Weights of a small contrastive audio-text model.
Model: 8.2M parameters, log mel input, encoder arch convnext_v2, encoder norm layernorm, encoder activation gelu_tanh, encoder patch size [16, 8], encoder layers 8, encoder width 192, text encoder width 128, text encoder layers 8, text encoder norm layernorm, text encoder activation swiglu, text encoder moe top_k, text encoder num experts 32.
Data: trained on synthesized solo parts of chorales (CocoChorales), 125.8 epochs.
Rows from block 5 of the text encoder of a small contrastive audio-text model, named by matrix and row number. Rows with one number within an expert belong to one neuron, the router's apart. Each number is 500 + 40 x the weight over its row's rms, rounded and kept within 0 to 999. All counts start at 0. Numbers have three digits each. After the name is the row's rms in percent of the matrix's.
Before each expert's rows are labels from the 100 texts, of 14848, where the router gives the expert most weight on average: "fires on" is the input token at the peak. Only what is clearly more common there than usual is listed. The data: synthesized solo parts of chorales (CocoChorales).
# router: router (text_encoder.blocks.5.mlp.router.weight, 32x128, trained with AdamW), inputs 0-127
# gate: expert gate (text_encoder.blocks.5.mlp.gate, 32x64x128), inputs 0-127
# up: expert up (text_encoder.blocks.5.mlp.up, 32x64x128), inputs 0-127
# down: expert down (text_encoder.blocks.5.mlp.down, 32x128x64, transposed), outputs 0-127

# expert 23
fires on: "f5"; "violin"
router.23 104:469545493477529534523471560515497553548525477459462498487522545557512475485525454458446471438571570494442524568477488530499457436515427462479595547472503434507528455509488481577472439544516538459528470540523529573551471554501439430478506509530482483431521502484496558512491591512541457547525486454524459469506522589556542505425512449447455493504523528441532526502461517448516515531467
gate.0 097:520535507516458509544541496391520539504488492442427527504547489516514534530524485549580488595521527531514515472428527513470472476477470489466566519490549383519495500474497608525473448514551466492525494557495552409524497537467507440540462452454499574517519467513484510512530496543478489449496520557452447528507470486550494463558480444492510449472499460444448424472606506510495516488495
up.0 096:512537500496477515543557472461500521467456491429447552516576521533537531500563478490603461554518503532511516523430517488485455468498472469475534522497544414529470463462538617516487456474553530504515572540472562415548472558452595492523492443448524551531499464512488553539550502543476468471483523551488489521490494481501522447532450436481535440520485467459411466499573488498471480494511
down.0 093:426455497542563550494469540593482525549523500487482466441425542485516473465536504498466502510465499453488499476493464513462539540567447502530496478509517524508506563500512491482591518471498430455490516502600463505516407598460475493484576534462545478488484505519541490506514533457546519490617520529497485497507435506512528555498510573501527516476475537512470452598481463587428518535450
gate.1 054:473486462510546452436473506513416449471490487447542486514439396490429470559470480520525495550516478491531529467448499500488485515485512497491444500539533419462464531493515526475441523488469468586433507483496561463486459505452527546464477524528540513504560446506496503459524408446544564512539511510564470581467536440449505579575488495476531491469504420547461466527474411536511507549478
up.1 052:486512469534495477465370487445508509544497496497421496465519540488515534428532590434524453546502519503543506475521480556519454513579414543549475506460458510534536440479511478518502492535485465498503542516530515522503506470559513469579442458468550530425447509524517498467449518494517480520526548605471533470541523571503518472474499563405475482462491565445481496560525514538523492469581
down.1 049:424451424522500436426545474452446490501564556490515507480509516510442540449540479462479474561534572517515535505583548479552521524462505493504442535473542452517477546512454472491549456516536480544477519488438543583484483472517500476479531507497455518480542522432506532480407544503522475584495538417545546555500438563488531527545426509510517577487458565500477479488440503482479506439498
gate.2 115:475485506538528553450424515605604515524570492490478489525478547531487493528468494543525553535526530478485529501493544555588512452451461511495486476474474513532487527489539538541439483462519547546495532559484488524516535515473451536548460551492506578580543375616453493534517441471490536523441508497467486454558527487491526529462428520478527502483480520464510484478574470560512488494532
up.2 117:448493522583533525415456549621604494525535525535466486531478478529471512528488491573515535552509532532400524539488494552572493456486459475502521529448520513523445497535504504509538497424544548547479540561503474509533516466490479528524444477480527547549501384629451465516551489547520538477475489490495532468517540509486518514462443495472483545473488551460505529519527464544481511505478
down.2 107:501544485498495496445467513480467506443532494530493545480523450540478483508512439482517475481438616508521420412521493497555526484366492466489519486508532519523521540455550535463498594426557492466432470507573447525481490507480471607500484491504546506409513460507479518528482518463448548486529461469471478545490459510464529478524515543410459520483491508524564503508533467558474560536555
gate.3 063:543411476535542517511542505468450443486480459539529443424477496486518487481484470480544410493548494521541450431498503424466504490424542451486412480543478491469556457407522525507506546405443482414519551490445495454535485528505536441499514489424515521544505406503483485450530497447450484504489476492505496567548507487426525460501505473551495474515503467462512523494496487514542496438585
up.3 065:463578518461369477533477499497577508495488558467485528523534475572458523478465481472479555535479490472438520550511468568576495526536464533534606554465541566498454513521445519464476462501531514604486496466565542524513480476529471524482484510519475525463531472479495530605532453515522545469594576503471533525473494475541487503529522488504536469557514539506439485496526504485451423515476
down.3 068:496418516460517523524554531478528452438565461456495523532478463504460472500522497569540504516469447501525460402491455468512482560550514492428562524487514450519540426466485471501479564523477547526550461509470527431471446520525540533483427508541526484505513473538532485482516511500459534425518535523483519479642587487542519488510527470474519437506523443487586468446549526499434545464541
gate.4 106:465454473502539551524512467510534439517519441517553529552504494520497457522531559516508454537445607454519490467457465517524570501462410508445519490512552535468540598532501531526451517468468513486479475406427490542529530520479532508527372494578451468460512484495508538494449471456478492437515443558480481492493464511512573475506505573509477516470494471452457485498567547478511516494413
up.4 108:522482461451552483487421503485509461548518510524531466527459478513479500480530502526544435563420615525511484467456418541508542418413510474477549548520527496533500549544493500497525488427491561532520449455450488513465461523505512484468442462542448432493554570564518491441463541421514477482499489503509567511541519473485570477505533547500502573501420471453514517477560552516517467491444
down.4 101:561522525482513518458519492544432503492480492517542488558514440536475535551439469401476497473524522520498506518534517504543481494521527401432516535520442450504542527543491583511531538509505505502485492496516468526459519590431503448471502491477516552561507488486471405508501526457539462547519461483536382501494455515469435528497560477447495530529491578531463509463387509563508546425540
gate.5 084:478507534558553551546511548551435520475507494531544435488509531532455473515508525555479430571448504571572494484563507494543550550561510497515479496432491487457471559510451476422523532492544494469473491558537505502470401451502561528511491498487511502554537493508440485448431500493528511559495539452515495576473451498457516435484450456499524477554535478540487444465402435514572521531456
up.5 077:558543477546501435495490531477593597511426518514564546467508457460549497508510531532483501457535500452484463488534368477530502442485465501518480489547503529503549489566503488473456477469426438500527539463507463504534528604520442522514425512461542451483568505424545532581523518483452475484489488494468484458494514515514515463523482511513445486458508540398510415517483540521492505526547
down.5 080:522561485527560488552468526479513484438565524497494463414581502467522557548506520488414460482433468518475488540535493534507493531537423508466529553488491502514495497481533505489443495408448505491555545494546391490535549525478538501540500488527495457483476480490511533513532473530472457435466462606531449581545540464568545540409531534512467473498544464516506476499439519503437460437503
gate.6 134:437490467449474509540552509465493554454502530463501481552535533478555486530489480474588524485531500472510469474422493529481497547497460448477593506443535444480536471443544525538507428440447530461496541499455414488580466467481521502469504517478489588474458495523476474545468580545466482551543494451508473466441525492489517457472505532509534565418426431491508472503579457550486463571491
up.6 140:460485459449463502555567518461483545458503547463484461537545521489546477546485460462586506504519493488489453487424486527502476543508458454472579518430532454470553482449532504531525433450484524476481549486448420495574462484490519498445490503473494559465459498509472475585473577547478470555538502451528465448432532480496518475460516506499549565413435428503533486485574461547484455562506
down.6 147:472570491473509540520491464574442465516448485521470456448522525508409495503486533561457486474498534511475541520508522499456404493494456485541513536516587476461540510428474445576537553447514388457480491564488513560491488508499491385465567559497515528508497509492462553521505499552485481489431553520526469510542520506568548461530531460473491456513516511498461601471508473528442497523437
gate.7 126:429454522462523561480482607427460514487555619490537537531487479496498481577509521528466538533456506537464507500519465458536530483434534483510515465540488493563473498559504541517476506534499491528528485493517555462463472460527507538567559494535434474554462518465486536525482597464514485538449490499481530417507490500555394465495392484496507484569519476489500553502452498535548552520559
up.7 134:571569464535502462521535426537542436501432394482505479491470540507497541419513518491551499436542499486571511473485522519486508495569478500472420506483531549455496478441498502496509508509474476471479538515502473525547557536501496465494447491474554545458558494567505452462539371506480552453559508536501470588540500524437554531508583565509451535458509541477521429467510494484464510495481
down.7 126:518549466534528467530469493586584410520374519443484533555494466482477524569475529487575448478516522476467491471528487515480528579480529480537487530501469461482477504555497470512478555505527541498534486539489479520515487505444526544548444438533492485476552535550517483515432522424486460486406447507563575450461578484519464516447492558534496465444446489474534552438517484487550523490485

# expert 14
fires on: ":"; "3"
router.14 109:562491523506447529513456503525573508490536534518508612559546542472517410447532503449555513467576530482477467492448522467500496461483487513545519522538484554522522472476462420431441514473457483428551511459531523475522527540492459497501546467478514438460528528461565504455536487450513530495505498560455488557457489546599500495415578527517423547431499435490498454525483516537516542499486
gate.0 075:508392477505488505556487455412466530498533487524520445515419424521488503480473535551470483516475517536517490540548552438467488533564501491457443507484516500507496475550555519494452537514516534542522491512517477579483506578531475435458477452453513525485426433478467568492499465473519478490574523508523435490433452539455515475545448489474479395541450460571447528452460504467487547533434
up.0 065:518502512519491490466598497488529500478524480458467506478546485479438464490495520519530466474461512499547475468470494570455473495551520506443546464547440541484530513506508557521461552485473469474584505549494525574394510515505412470554440505453521431471493502452518538528525439461505545523474514497442504537503434501472574500581505562581558519572597452540551500452515480495495577497460
down.0 076:487488511467484570507458526483487474479598510506539422507509468488448483545512501527392482462514534492471370431488466483478507483557519585484472524493460466504462514548489513439486548456479539557499526503527559488535480475492462498490539442472483645482480493476445484498543490487561486477510546508421558473522476473489492556565563473532468517498547560523559443468523514564530502472500
gate.1 098:523547541481494514457576468497529514552505529526489491508500512493578469473458448414489512527518504425487523537459467564514494337521440505482514450528528484583478475480489484552467490556441569473460442504543543555503545526474446501482489527579479510458482557480517492534585490511500478496521537489594432403477489530449573546493492521519526492469536519512529487487536525521532486533463
up.1 101:465530486476505479511534477511526578525501520458485464463520501457513447482559465549515477457526498500513491486525445490574540501437474479470489477500509562521460465438479502440469511518469503549474510403496487465545499529503577516420388498475450530458522522507469471537551489440545479608508485500499506494465437606519506506540431449541517536529429523511515479465446577445483493516613
down.1 092:556506460465502533466553529492510488495492519471495439462509501543626464519498506540493506467508524533526528452573587495466372506470481510398495414486464463509457479521573563521539588505493491450475459543500446548507496525559518489486561512501571513485485461472557435496530472545501530502481502512519513447509467460463526503513541438447497444451532587460500549517422495501499515491472
gate.2 152:513492454521549427498410456587494498491482546498511494491473512534471529472455530475570466504528613536461467534569438563530437461563530472516513497531506530493463506490516527556514557492499485463515512522538541602558485490447482467559539507515468511431507492447532490419508464527492538455488497506452523511425477536537541459509505517500501504480551487454487480469397526511458618529445
up.2 155:516485464548554419490414453575500493478479557491489510485485519515470516490434525483565499491528621518459478545568434560532415446543542465499529476547527537490473515516512490536508544491485460459499522522528537588557494487440483482549532519512477487423501493450526464411510478521499550469475488508463512510446492532560555468494497515466453508476544495452494451475412523526482605525436
down.2 154:558436513546517550455511510462496590499449553504529497543564472507423411490426533519492521452488512494441487481499461485553540559484454536534498406484487523514468489542485481500462578569474411518509487477474506534529515525458486445456581492470420506496496449510574515463476506483536518476493456508492567556532517521541491486512531433446512495476501540467538477462443470554599488490421
gate.3 115:510464432513434501562564460478510482517511472466579541610498418432484472557513431479494503493485487552490508489530510532481456531431453471527424489449413545512533487582537406482466494497516518500533519497537496474490463438510514487456553482443466537489519479500559463432502521500526541486565530513533439507580455463489497489454471523463535508459593452553482492517490540562478517451507
up.3 118:481540573487558509426422535506498516471491523547418461412481584539543523451489574510501499502524511429508513504479492456525549495564546533499572518552598455486471510421473589541549505500476492516470479494475526518493567587497502511519465492540535458507471517497433530566500496495484445509442475488478561487428559534521519507519531504529473490544410542449524510477520455443522466539496
down.3 117:467519560513479567575525547454476532452486397465464431418505556551545523469529499496536485413513455446474436472542477507432467453448488515469544537430456460512525501550479420503512459460459535439453561496487512579526503535486474533498537505495545484475587526543521509539544485557474483570462525501564507455511482502544478498528478452465481483477532576477507508446473543482457508450525
gate.4 086:502530520507556442515426500435559468466510518538535516497486500571495446538474499526445448486556503449451454467531525492507500506467443576490552551528497570478471575478406435522483490491532606579456494493532517459489501516533500512543440471526585489541549474464493518514512472513456471594465526489501523551440460477531439490555519486463550452586538486501580494486518515473559491522489
up.4 078:500492528473453512529462438465522524440485498492479526440527531533587428530502481478484443520473461475427501459582503536533532520516483568572564499545459482479479500443441458508422464516512578490481500471506556451453535463535449521533521489512520483522548519440513482462498514529515514541485456511557533524540521490548414505545482556476539449558533450538583492520504530413581528596493
down.4 079:502441596535479496519418482413503499535532514557463509486536443522541498479452503544567542494463498512510530436587524574475581434441440452483442481550517528521477505474482516515527450562512441473510488522468497559445516461493531465560429496521463569506516545537536519475496531520557488526500523500463551485467503518428524435489435569515490516490533435519545403465519488457477524463501
gate.5 105:482467527505514455560481516531477493522489464516484522570481525567492520561564536491526449462455478524573454471549508513481465515429560466491529473512534498387523497497527482564592566506446455525504522497493485553542502422507520525518484510527548440552480535493542466514455487488526479477511454469518510568461574442496559482526460517578510510548439464499535596484454429453530420473437
up.5 104:502516485470471523432514481457537488453505498477488455451501477475545469446412510518434526510539501491484552508494484529491548503532469527532451489536462500598454476523471502478439411506502557514510529539498501443468515539451423461502480491436486536405492487472440586490584502524487529517530539502467495455550416531535421500481575488457535505492508549454488394497546580519522556485560
down.5 101:489486498582519480467491477496463469509571499504535473433540446482517479528494509484458478507510538460559495509444512505488442518410459499477577508561503451507555500504435482436454494512477532466525519500502491475533549518469470573497611555556463540388461532484519443572464562523492579526509438514539486414441497504466496523541455525522501422490470568560467553468516453517518542498503
gate.6 075:534507540454533431487448493524513510480515567490470541499479415532548510510421449494550538547449475515460423434497537487487503516444488457541502527538476539496466528444465517576542482469538483507462494442506486516461543561524485450495437530487508432542469523538471449554436561463557483485427484528471507543456556489485511453478441431424465395515531434492442535514499428510511491527471
up.6 079:537546570468497497497494452514504480382542543497474555547507423500506481500431452494534499506520462514475435486549544478507557501429528472509515496503481539491492467469535542587535484464496509546474459421458510475461544556494517485511436604562504457578519548496426415498459511498557504498480473533459522606493551490491462455494476436448456452509502434463454507474531474540463482497496
down.6 074:438557487489565475478508585446449414462472532528489481446486492507516520508463520469394473503482444487522527442435433421521431476495499455411498495461485514562545569494509582494489428552509443524509513493515559485451509506535525515515490542513512525513473483498525465530558528460558503517476538481518552486536591506415461532527505516568466445509477522459576443522477531505519477503435
gate.7 106:474545515474455529498444522501574543498567503520445524506494423523525515515426456505546484542533535529471502496528437477437513471436508502544556468545437503507497529516452417472476476491493505535497506490459525570491510499499432500559501493468459499467505536531503593453467423529450463478567489479477396550487455439505435459546450446577514509561538451494524499464472529539442461578450
up.7 114:477524491453466539490438511504557530487577533498476522510491419512527522512419473508578480542546548527471507492519450472443490489443499503548554482544422506504490536505446408460462473507529516534498480511469516551476508503504420514562489511479472519493496550544511591444442423514463473476539487477478401531448476435507415473518445468587552490535520429490507499459496540528449462563461
down.7 109:519383498492488467532508478466457489548505535544544515480487507541550455483517472508488519507517463442571568504478560492555517492553424507504455480517509599522515522473491455459426502539467458402482483479538468483538490464496438467505435522501397513481431523482516464520476489501476559560542521501561577551508504482501503516528562537550580494455464549483537520474433558532503455490583

# expert 7
fires on: ":"
router.7 096:534490465445572489555507528526480466541466406532471493462525492487509418580477456498477510514518441463502492540514592426467456543499499488484533568523551455448499523458435498511445489472532527536422497537492533412516538472474562489505518544498568571512471515474499492546517549548477514506494496447435474485481558426509523561526565485519517502454451404567475525446486526549520469539531
gate.0 096:488501526529525510499496453552539478505563481538528543529529509479517525461459540533502548443531500537489536428505483522471553554468474452436516574537509502453600539493528489502585551437576536481454474488529454540456436482528468539496414462545499511473469559540523407551543479497537498467462518584446556477495505413496490459508520509497465462484526548539541441515609485488527540489520
up.0 088:546490552504492456511501497509503510514575472524564535544495545459537503472449542458496588432463491560462528478478516502533583498467489533430491557518544485405548489503537502451540509484570481494515516473512455533473434456537475555502463491529525496461479565518519396600504526502553482460445540572485552479475544454505482480475539523517462504441572527519519505531620497538536546503530
down.0 088:506569456528486507543422501535456557515516524451482526484485534435585521449555515497501519495468545481540539509485512550516454486536516466462511534516479499453567437480422537497496545417513534378537529442459462531469494478495539513522527490535431523457516455559528564425472475519480528572534500481477457411468497573466483491435520571533519499513469502564523475548566484504439467525492
gate.1 089:445493522479497536529516599507482545508533417515516490549539512550512549544464471470556467524444448446508457499497423469523486529489500481492437467531569493479515527498435425515485407444532456528561503577532451531471538496462451520501517490466522511544529440440549529553461492497521563487552532472529528437486428497482558454523509423575508436532469549474466550554539509466500533465543
up.1 082:490461555472446487511503598478490478571481477441475488527556537497582474569532483436493414515454542478431549465542451497500451556519501464504464454519540487415558542469435528514492446424517465500446514501541464525509474466469499559489478557435536514495465449430522523530459527522479542476585509497522498462529499499428513458504492534587549533500482551456559513483439518523487447466478
down.1 075:523526517462487479535518473681474421488472457504473442555555465499511558555488556518467463492502467492472488554535480558429440511448534533533515487428549458525524500525493480500529507479546533547523528503486586505479483497450535455537538421553542421507494456498459488462504537554462519459512573506481479413564466494532440524481531457471502544480440478535535509456519484482498492503481
gate.2 107:546442465485535468434468473542546501499517484532507453520515510495531541588614506528466514543443431467433468540520484489519461455505547452498525501548477521540555587523521528535508433441560529563419478467494532557489456515477476514471558544516465519493513458503511461421462472552466502515486484444531522563554507474441518490467501473440498531596508470553541425510516442480505566515531
up.2 094:565481427476537477473439482544530473485503463519511459522508514512555558586586516518455520546489441499432490522479526511553443465515541454448522529535496492514553565532513504531535416450579553553385459491546519549448495481495446499486527550511493544515491452521503481433452460550486526532494477472545488537538540454422509515492509498427525536595510487561518441490493475488510549540530
down.2 107:530462522579521524525481536360474502544502499496495501431497479439487471508498499536452484521460482510572516445566518495436485435499538565526578521509441561472495502516531583542471433546515435489517475556456469472460527521540488539514519519489510522498486488453479468565489496475438508489527495516548444619506543467466434491448521518497507482529510584582455476448510562498549486488466
gate.3 147:490511538474466504473503501634516420470450482496494472485514436519496462501557470537435435471482566471541507516479486457526534483508492517612479479444518472527477562462557508454492520530521520479461445533532550464554535437478545483481444538582542548511503474495493511598496557526481502520521523518494499466446580472506472436493391452585541526460522488432504510469536469496468500516500
up.3 145:470528521459473507482529521623518435464464470497485451507518434498497484513555486542437429480485580470527494494467484458533542509547471490583469490448521479521502537442556528478475532540515511517467464533518536464556554450484569489482440530614545539504518484500486545637508552507500510500494525517499475489462566486476475435505414467574546503434490475445503520474520485488440493525531
down.3 152:582494465518438485513550496529472460450491430517483460533479494511463491548536548434440448458466495486456521484529511467468410604464546530586524498530543494535505474506553498478524499577468449498519456485492487489457535500421491474483560471497524505492503513486511484410590433442449603486551517527463509483483549477508467543495514543559463507463532511516476507412579553463516510515544
gate.4 038:472460536527518484498527523520504486508451547504547537505533473613516526486497536506477441507467496487498501441482478581511525505511450459465501507498494510520548530456543514574476525492537500489507509480480441573508432558461480477474475503566467539518477447516475472430517458452462478442495516501610529442504394523454471476505370454505477414476555463489519480529548523500504561448395
up.4 024:463439530508543475487529487453492510555473433486551484495460512527493487542431470535549444495590524489516443544536482443459585555543559481451553422430515521495503453552505494576465530547428481480503542440469413510532491458492471556553486522452492570498538463459469493469523518532460478518511530521472471472489548451562538507506510515572540516423434517491517533505554562535489488549442
down.4 024:489478405476461478481465451501518533529465484482516536459491475503579481589508550503523501510494486506417535465554565511483597456422488501519486515515517510464545520564532470526475521516502453494491505466426609502551456495540524495539462468453496538479466597448444500524420523507460486443436486502467491467528502514528530452433526538435468543570516463523488492521561481537605520479509
gate.5 159:484512450515531483555432563550501493504488464502516503489474488449471540500522556532470515443494506535552500498566519501497496582563475474456468513452515596482512480569482546559485566432497541552550536485490506534461439512461550454511568418410460476548526455493529472569473455481443502529532504505456566452509481474537455534446537539548465517497461560546492552511459486598469540482547
up.5 170:542485542494455512448544443455497530495508536483471487502552513557530469506460438475532485575500527480443499497434474500488501420424514540553508497529471411501493555421511442447505425546483456446444470515499497461525549501536465540487422569585525523487488534501478517428525536531555464453472499509556444525495525515473551465551469445483523460517548447464493463488505500396552451528441
down.5 168:455518537488465553476588464513496489476466401463486468437524565536449476508441529445494591484461519503488499491523495514567525460499410542489570532489483404551456483502505551468427531517508442503482459542502456535484487544468470500506445481463501594493496570530465537525607491485556493482517495493488498499475497496469524522540504520456506471461514470508464546492426442517502598574449
gate.6 092:475518483531455532539421514506521553465520522506472525457534509477535475546494490584501505516445520561467453473454442560497533627447462455493476580493546503458496571400509445542456580530478498500489487463471537500590510485459486466467485465506431525548524541497485467450532475453608519478520468489419478456461482463497474486527454534435512545469522501525461511459516533513539512535550
up.6 076:453513498529467501523487506484513590483526544503454481462467504453467551564510493567450519528523507511471497505461466518505538551424414459481490598520496512512484551504563477457440554555525480512484486497445548502557479432465537494454427477543433502487520526488509457492553511475516479536541473494406485475450552450491463472537426545480592553412490553518489502444511531516522537546594
down.6 094:548537449455530502437511484499467521523484512483444502504487580513572511472361510464533549457580540524484514553498510476460437513486519514513471530489460488462500474508445520513560591528420517550557498509443440530485472562495486505464531470571454544494461498511462524502528497525492431589479556535521515449432515539504592492469524533488503498482458523466427463471560487444459455510547
gate.7 087:505474457471465492427503556442463551523447519534475557506427573491561556466521582456582496510497491501520494574501565575481456486537476499456534492519562540487476452489527535464447468467506535450511472411508502527510506524521528473545480537523510524431504530479500538403531477486436508535525463508523526529515427542592521494493500496515564427494477447539457447501543491392495497472467
up.7 082:485514517432446601435542560521457509463504488542496490540463507458553518427532483493535579435493502506507468558509555503526562523532492542502486512529511544484453405499537434521504535449471581502495454478484553425456498525514524478471495570494496520469467474430560494397558494513414495570550452489480545556498517498569556525485523521501521494525472501566501491507497510416515533536462
down.7 086:492476530501495494535508454435542566542547480551476475504497551541504513527498566524562512480493486512529486484474479531489472521464476461589597466510520427461500517521447583453466439568481522436486499563408471477477530458452416433538498410478534594473563586504453506483536548501521588514448483470479512531470509522534484506491471457539504518463482519453471508480495563509480455451501

# expert 1
fires on: "clarinet"; "viola"; "saxophone"
router.1 095:512475513532551478444461555484498517486530479452487500521432530510515579485515496476591529521530444491483492475549380478517538466465568437476472371499458535506535528447521524491505494493487470529547439464424404488518513545482539529519520505552474449463450513506520524538453515524443528519431480425589498477489515563452501490539466471476502501524476554518520460533517503458422429485534
gate.0 092:491512539519462496548514462504502470529507505545533507465486508463471482585459463503487485572529461517470488496443489560506473473452503446486386452468543489530501538583514456530423552478516528503427514522475501523488556447492535566476450465519527601456453504492474533365538419466496516491453493497469507499482497510499582518395478502501548492499518418444490475504500479477458464502575
up.0 082:447484448424563475472541542517488606507475503434449506533498485567490545502549504445491531518496522480516457553549540416454535523538466538520508511534462524493471564416456576503541442497538487538535516529504503507531433542531519461561536546567527460558527458495508409544473535493504498499536464515527486507562508518503431509573521498497483485576532570572478560456461513517519523438477
down.0 082:480488497540529493506485484572461457513473480491475420441547478523419537473536509413487443497530394504464482601508585493564527502450498455507466521480505474530513527513414494516520508515534470500556515514533488488495555525501511529478511524541463497501525524505476513546520490575494443484520476536529497521524518469507439476520625475382529443512456541527514449451495463580576527444535
gate.1 118:507535424431567510473539550464541546480481538481501543461507592472532522416422542427499503432478478492508483538557496473552488524529437560479464514535549447558471523495505551504540449525505480515512500521435461529488508518449489493475514536512577506529517455563539507499601534538578457506474504576439564574545490493527505552538549498526526510449495464526494475501444518547556502562500
up.1 132:492475525518473547443506504515472573506493385466497488468530532485512533500502421493503553508554453502503451558454486456475485567561543503529458517424551472529447529453473464464544471522510481554510441487477558459529535533489564446444509519483517478491575446496463508468497592564514497488527541501440527471528467503545476532609582535525456545442583419492497455498470500495470511467487
down.1 124:484552489476512486547509564495604534473438436517533447469536560529457502480465564530507572506458456487454436467522511515529460484554549388506524455459488492528501476460449528458515437506534567439476476532476488517539452511545455502449459488524479510527471531539443489527527466534503473528427442525491533565503617495479594546479469542425485496486455498500560508496477551497544499528477
gate.2 030:525476495500471513526575498535530482502469486469482449508509499530478402509445563476448401479444519492495475476479515475557484533472447516504476522572517490432484535480451518494473564429481504476436561531516483503468476525525468488510443524528537521588502462465442539447522518496547507406504496549472473515491449419511491473528532494450470395485543458500516550498461418522569534517383
up.2 020:502464480531517494495521476566544530466456512426525476525565498497526466463542506488498545498557445508612533444438511473504461419505469457505514484516527467490460474486512477439423580543507497521462424513444522511568513529449483467448484513556486484422562486448494525452471543484487500583544543457504420453471510487539466439471446533511511525476493500458493536434513569461487600447511
down.2 020:500537505535516536549534470419452467557522454518509525521538556476500524452527453513423467483555477466405415402504553475500456477469575495467519489458447469478523508617537580479429511459508548512546513544555477536524487475491504453519538530473474518468512502515540489489535480518497533459498500553460457443575441481514462485503523485435567486501526556520477525482504521469514611550516
gate.3 111:568539490523532485469518517519518519544510528509440512582565542506555515540420522480487472413396452477481408459518554455504546458477525482432482490479526460551552518483562515454538595496502508508527553514523511427499475504474475519480497498498479551564566484521578422491485474542407511468530495506504539516523485519544448581451481517481482487440450476535489487572534432510492535505492
up.3 117:527515499473467460495501506500563476553537429505560417363449447500499531404527532496475573532591491505563562493472481527473456497483442544504538496516525561451414456435468507545474468518450470452479460524526526566488431514448494476514434526459522481503444492467491548523465527491543527512464493488489402478480474497462563461541484474502560548534480483534520505465503484468500547524504
down.3 105:491487429513473428581519486518528443417458527429501540526509469487526537459572457550477545540480515493495496576448488481533526524422518413495506531501471460461501464476509509498483482545533487449570486538440537532501452449448490489479444561486522506579542523494514516580459511555496470464500449487528508488536579406493532430487461553537476478522489441455482552520561448562511548516531
gate.4 089:496572581496446431440499501582537545482487524458464552437497557494459470513567511479486455526513498452482502552478532507487516520539444516577439614525489492472586471513531520497489483525490530477443527469533465532482532461533502460565541512521438524607481555543433483499463440530519483535446466552475493509481490476582600510483537466465453475480471456432473498493476476503512471516491
up.4 077:553563520490435434437481438598579535453454479452522544470483526482467523506563454511512464510511506495477473523466438502490491509556468497568462577525512480495562454513524547552494501542518562440436515483495439535508545479498502524574483550474383525560469525562503548498448441497476473543458499517519489464485531479589537501450504500432481530528424501439505460501458507525520540487521
down.4 084:440513490537473468499517500408453494525598520542528543458483423459496500446541494524458551478576490505599547532504519548541474513540529511482422494518460496475564503552463495523438581551497466490422517456464433485523531517521482518475480468504465441547487520492515514491464483491502532370514509476395543498499463517519495476486514521536546581483480501499531504535435431539513505575486
gate.5 069:517528427496469524515506413475544427550479539499500467425477473442528395458527534551513455533508517478536432444458487531442475490430466485492494506498556574472490486390497536507504464528575513443470535522493537440467474466490482539482511556583544513527517464538429547459550486506551518488483549489513512428470519513497500502499533489512479453421429472497456531518529515466598504474468
up.5 056:479473589516526405498492543506476498496510440464483502493478550496471584491392450442512514490497505538496575507550448524498448472563523539531426498552424432498554550562498483476460435482465493558502483504505520561488469531515448494540457481474473492499545556466531552527463497480485523489530435532425495560526475474507562487492479477426590430540551473465551484545503447532512473527482
down.5 050:554458497492472570496491474427596509483559468435497463525546484467450520480439470516442446500484518512556476517490544522489523525453544491450492523573546479500496552507468515528558479527548461520476503477457478488535543570523504437464441542524540508495493403407475542540514495480496495476574552495481468543490447486441507514570542554488440537460513430532626495504498442436513520505483
gate.6 121:478495526527478443425437512567509543523490457521552574547541557502485446432532489499490509485427515447435463510499463540508592556503515508613404526495517457552487571530507476528492499521552526557442557510476512497484478507538468569554521508564544536536523512471490473452478500578507517499427484479523524521536518527459512516469533535492476498538518447458449514480430424455506542478571
up.6 115:482516490425462583529589482468451507462529535469464459513461472509508571524462517566500492544529460529549497464501508514471467416530502505462576493505448494425521443480518504489473520505510497475562436507540482520452550492433446437462485501534416463549459503497501558499568471451495487488562486505489477477457465494480458511541475542519553433490505468528497445456621601552467488485450
down.6 104:544518532514510441551463503539519458475464521495512520529479463501538532532553514480545482433504525496497557455487509492560551448527650448492530529404465506492563497495510528515522470454449452479523476440473447527471534527521524490492506476603476427469537496517523479534607450456531433482510536491520468455482567485502470535508538539525506469481461409539498410405527496494516501489508
gate.7 179:557526505515536484535484511501437489453483539500550530485433536509466588517466528528554504534574466489511486529604480483495592501524522467506479447488450525462483444435577566477461469561462495524526461495451457460519468497471521543543509514583466448478474530541551495543462450514435570487435533420542543497499481543469487490518533464537480527511505529522480491589523512507439385510486
up.7 191:451485499489438519458515477512546508532490458512455470515559460494517417483555488461447488466421531519484531479404514517511429515485473517505515578528547451541509549545439423521541530455534533470478534511550545527476517495517468453450492487421525557527523475456459494450538525489578419518576486582453467495482502477530490494456469540448533459468473457480508516411471490492556612497506
down.7 249:590526527472497476515525455533533527484446551544456470556473577560491520487517552495569429465437453463501447515485507514550553525458454591520479533546501481461446467444555443474529562550488515469530499469513449489526505510447501558597414467505494483528546484439500448409492541536530463463459496513515446509480536544484512531525488509461437443498507498574434522523525439498511493472461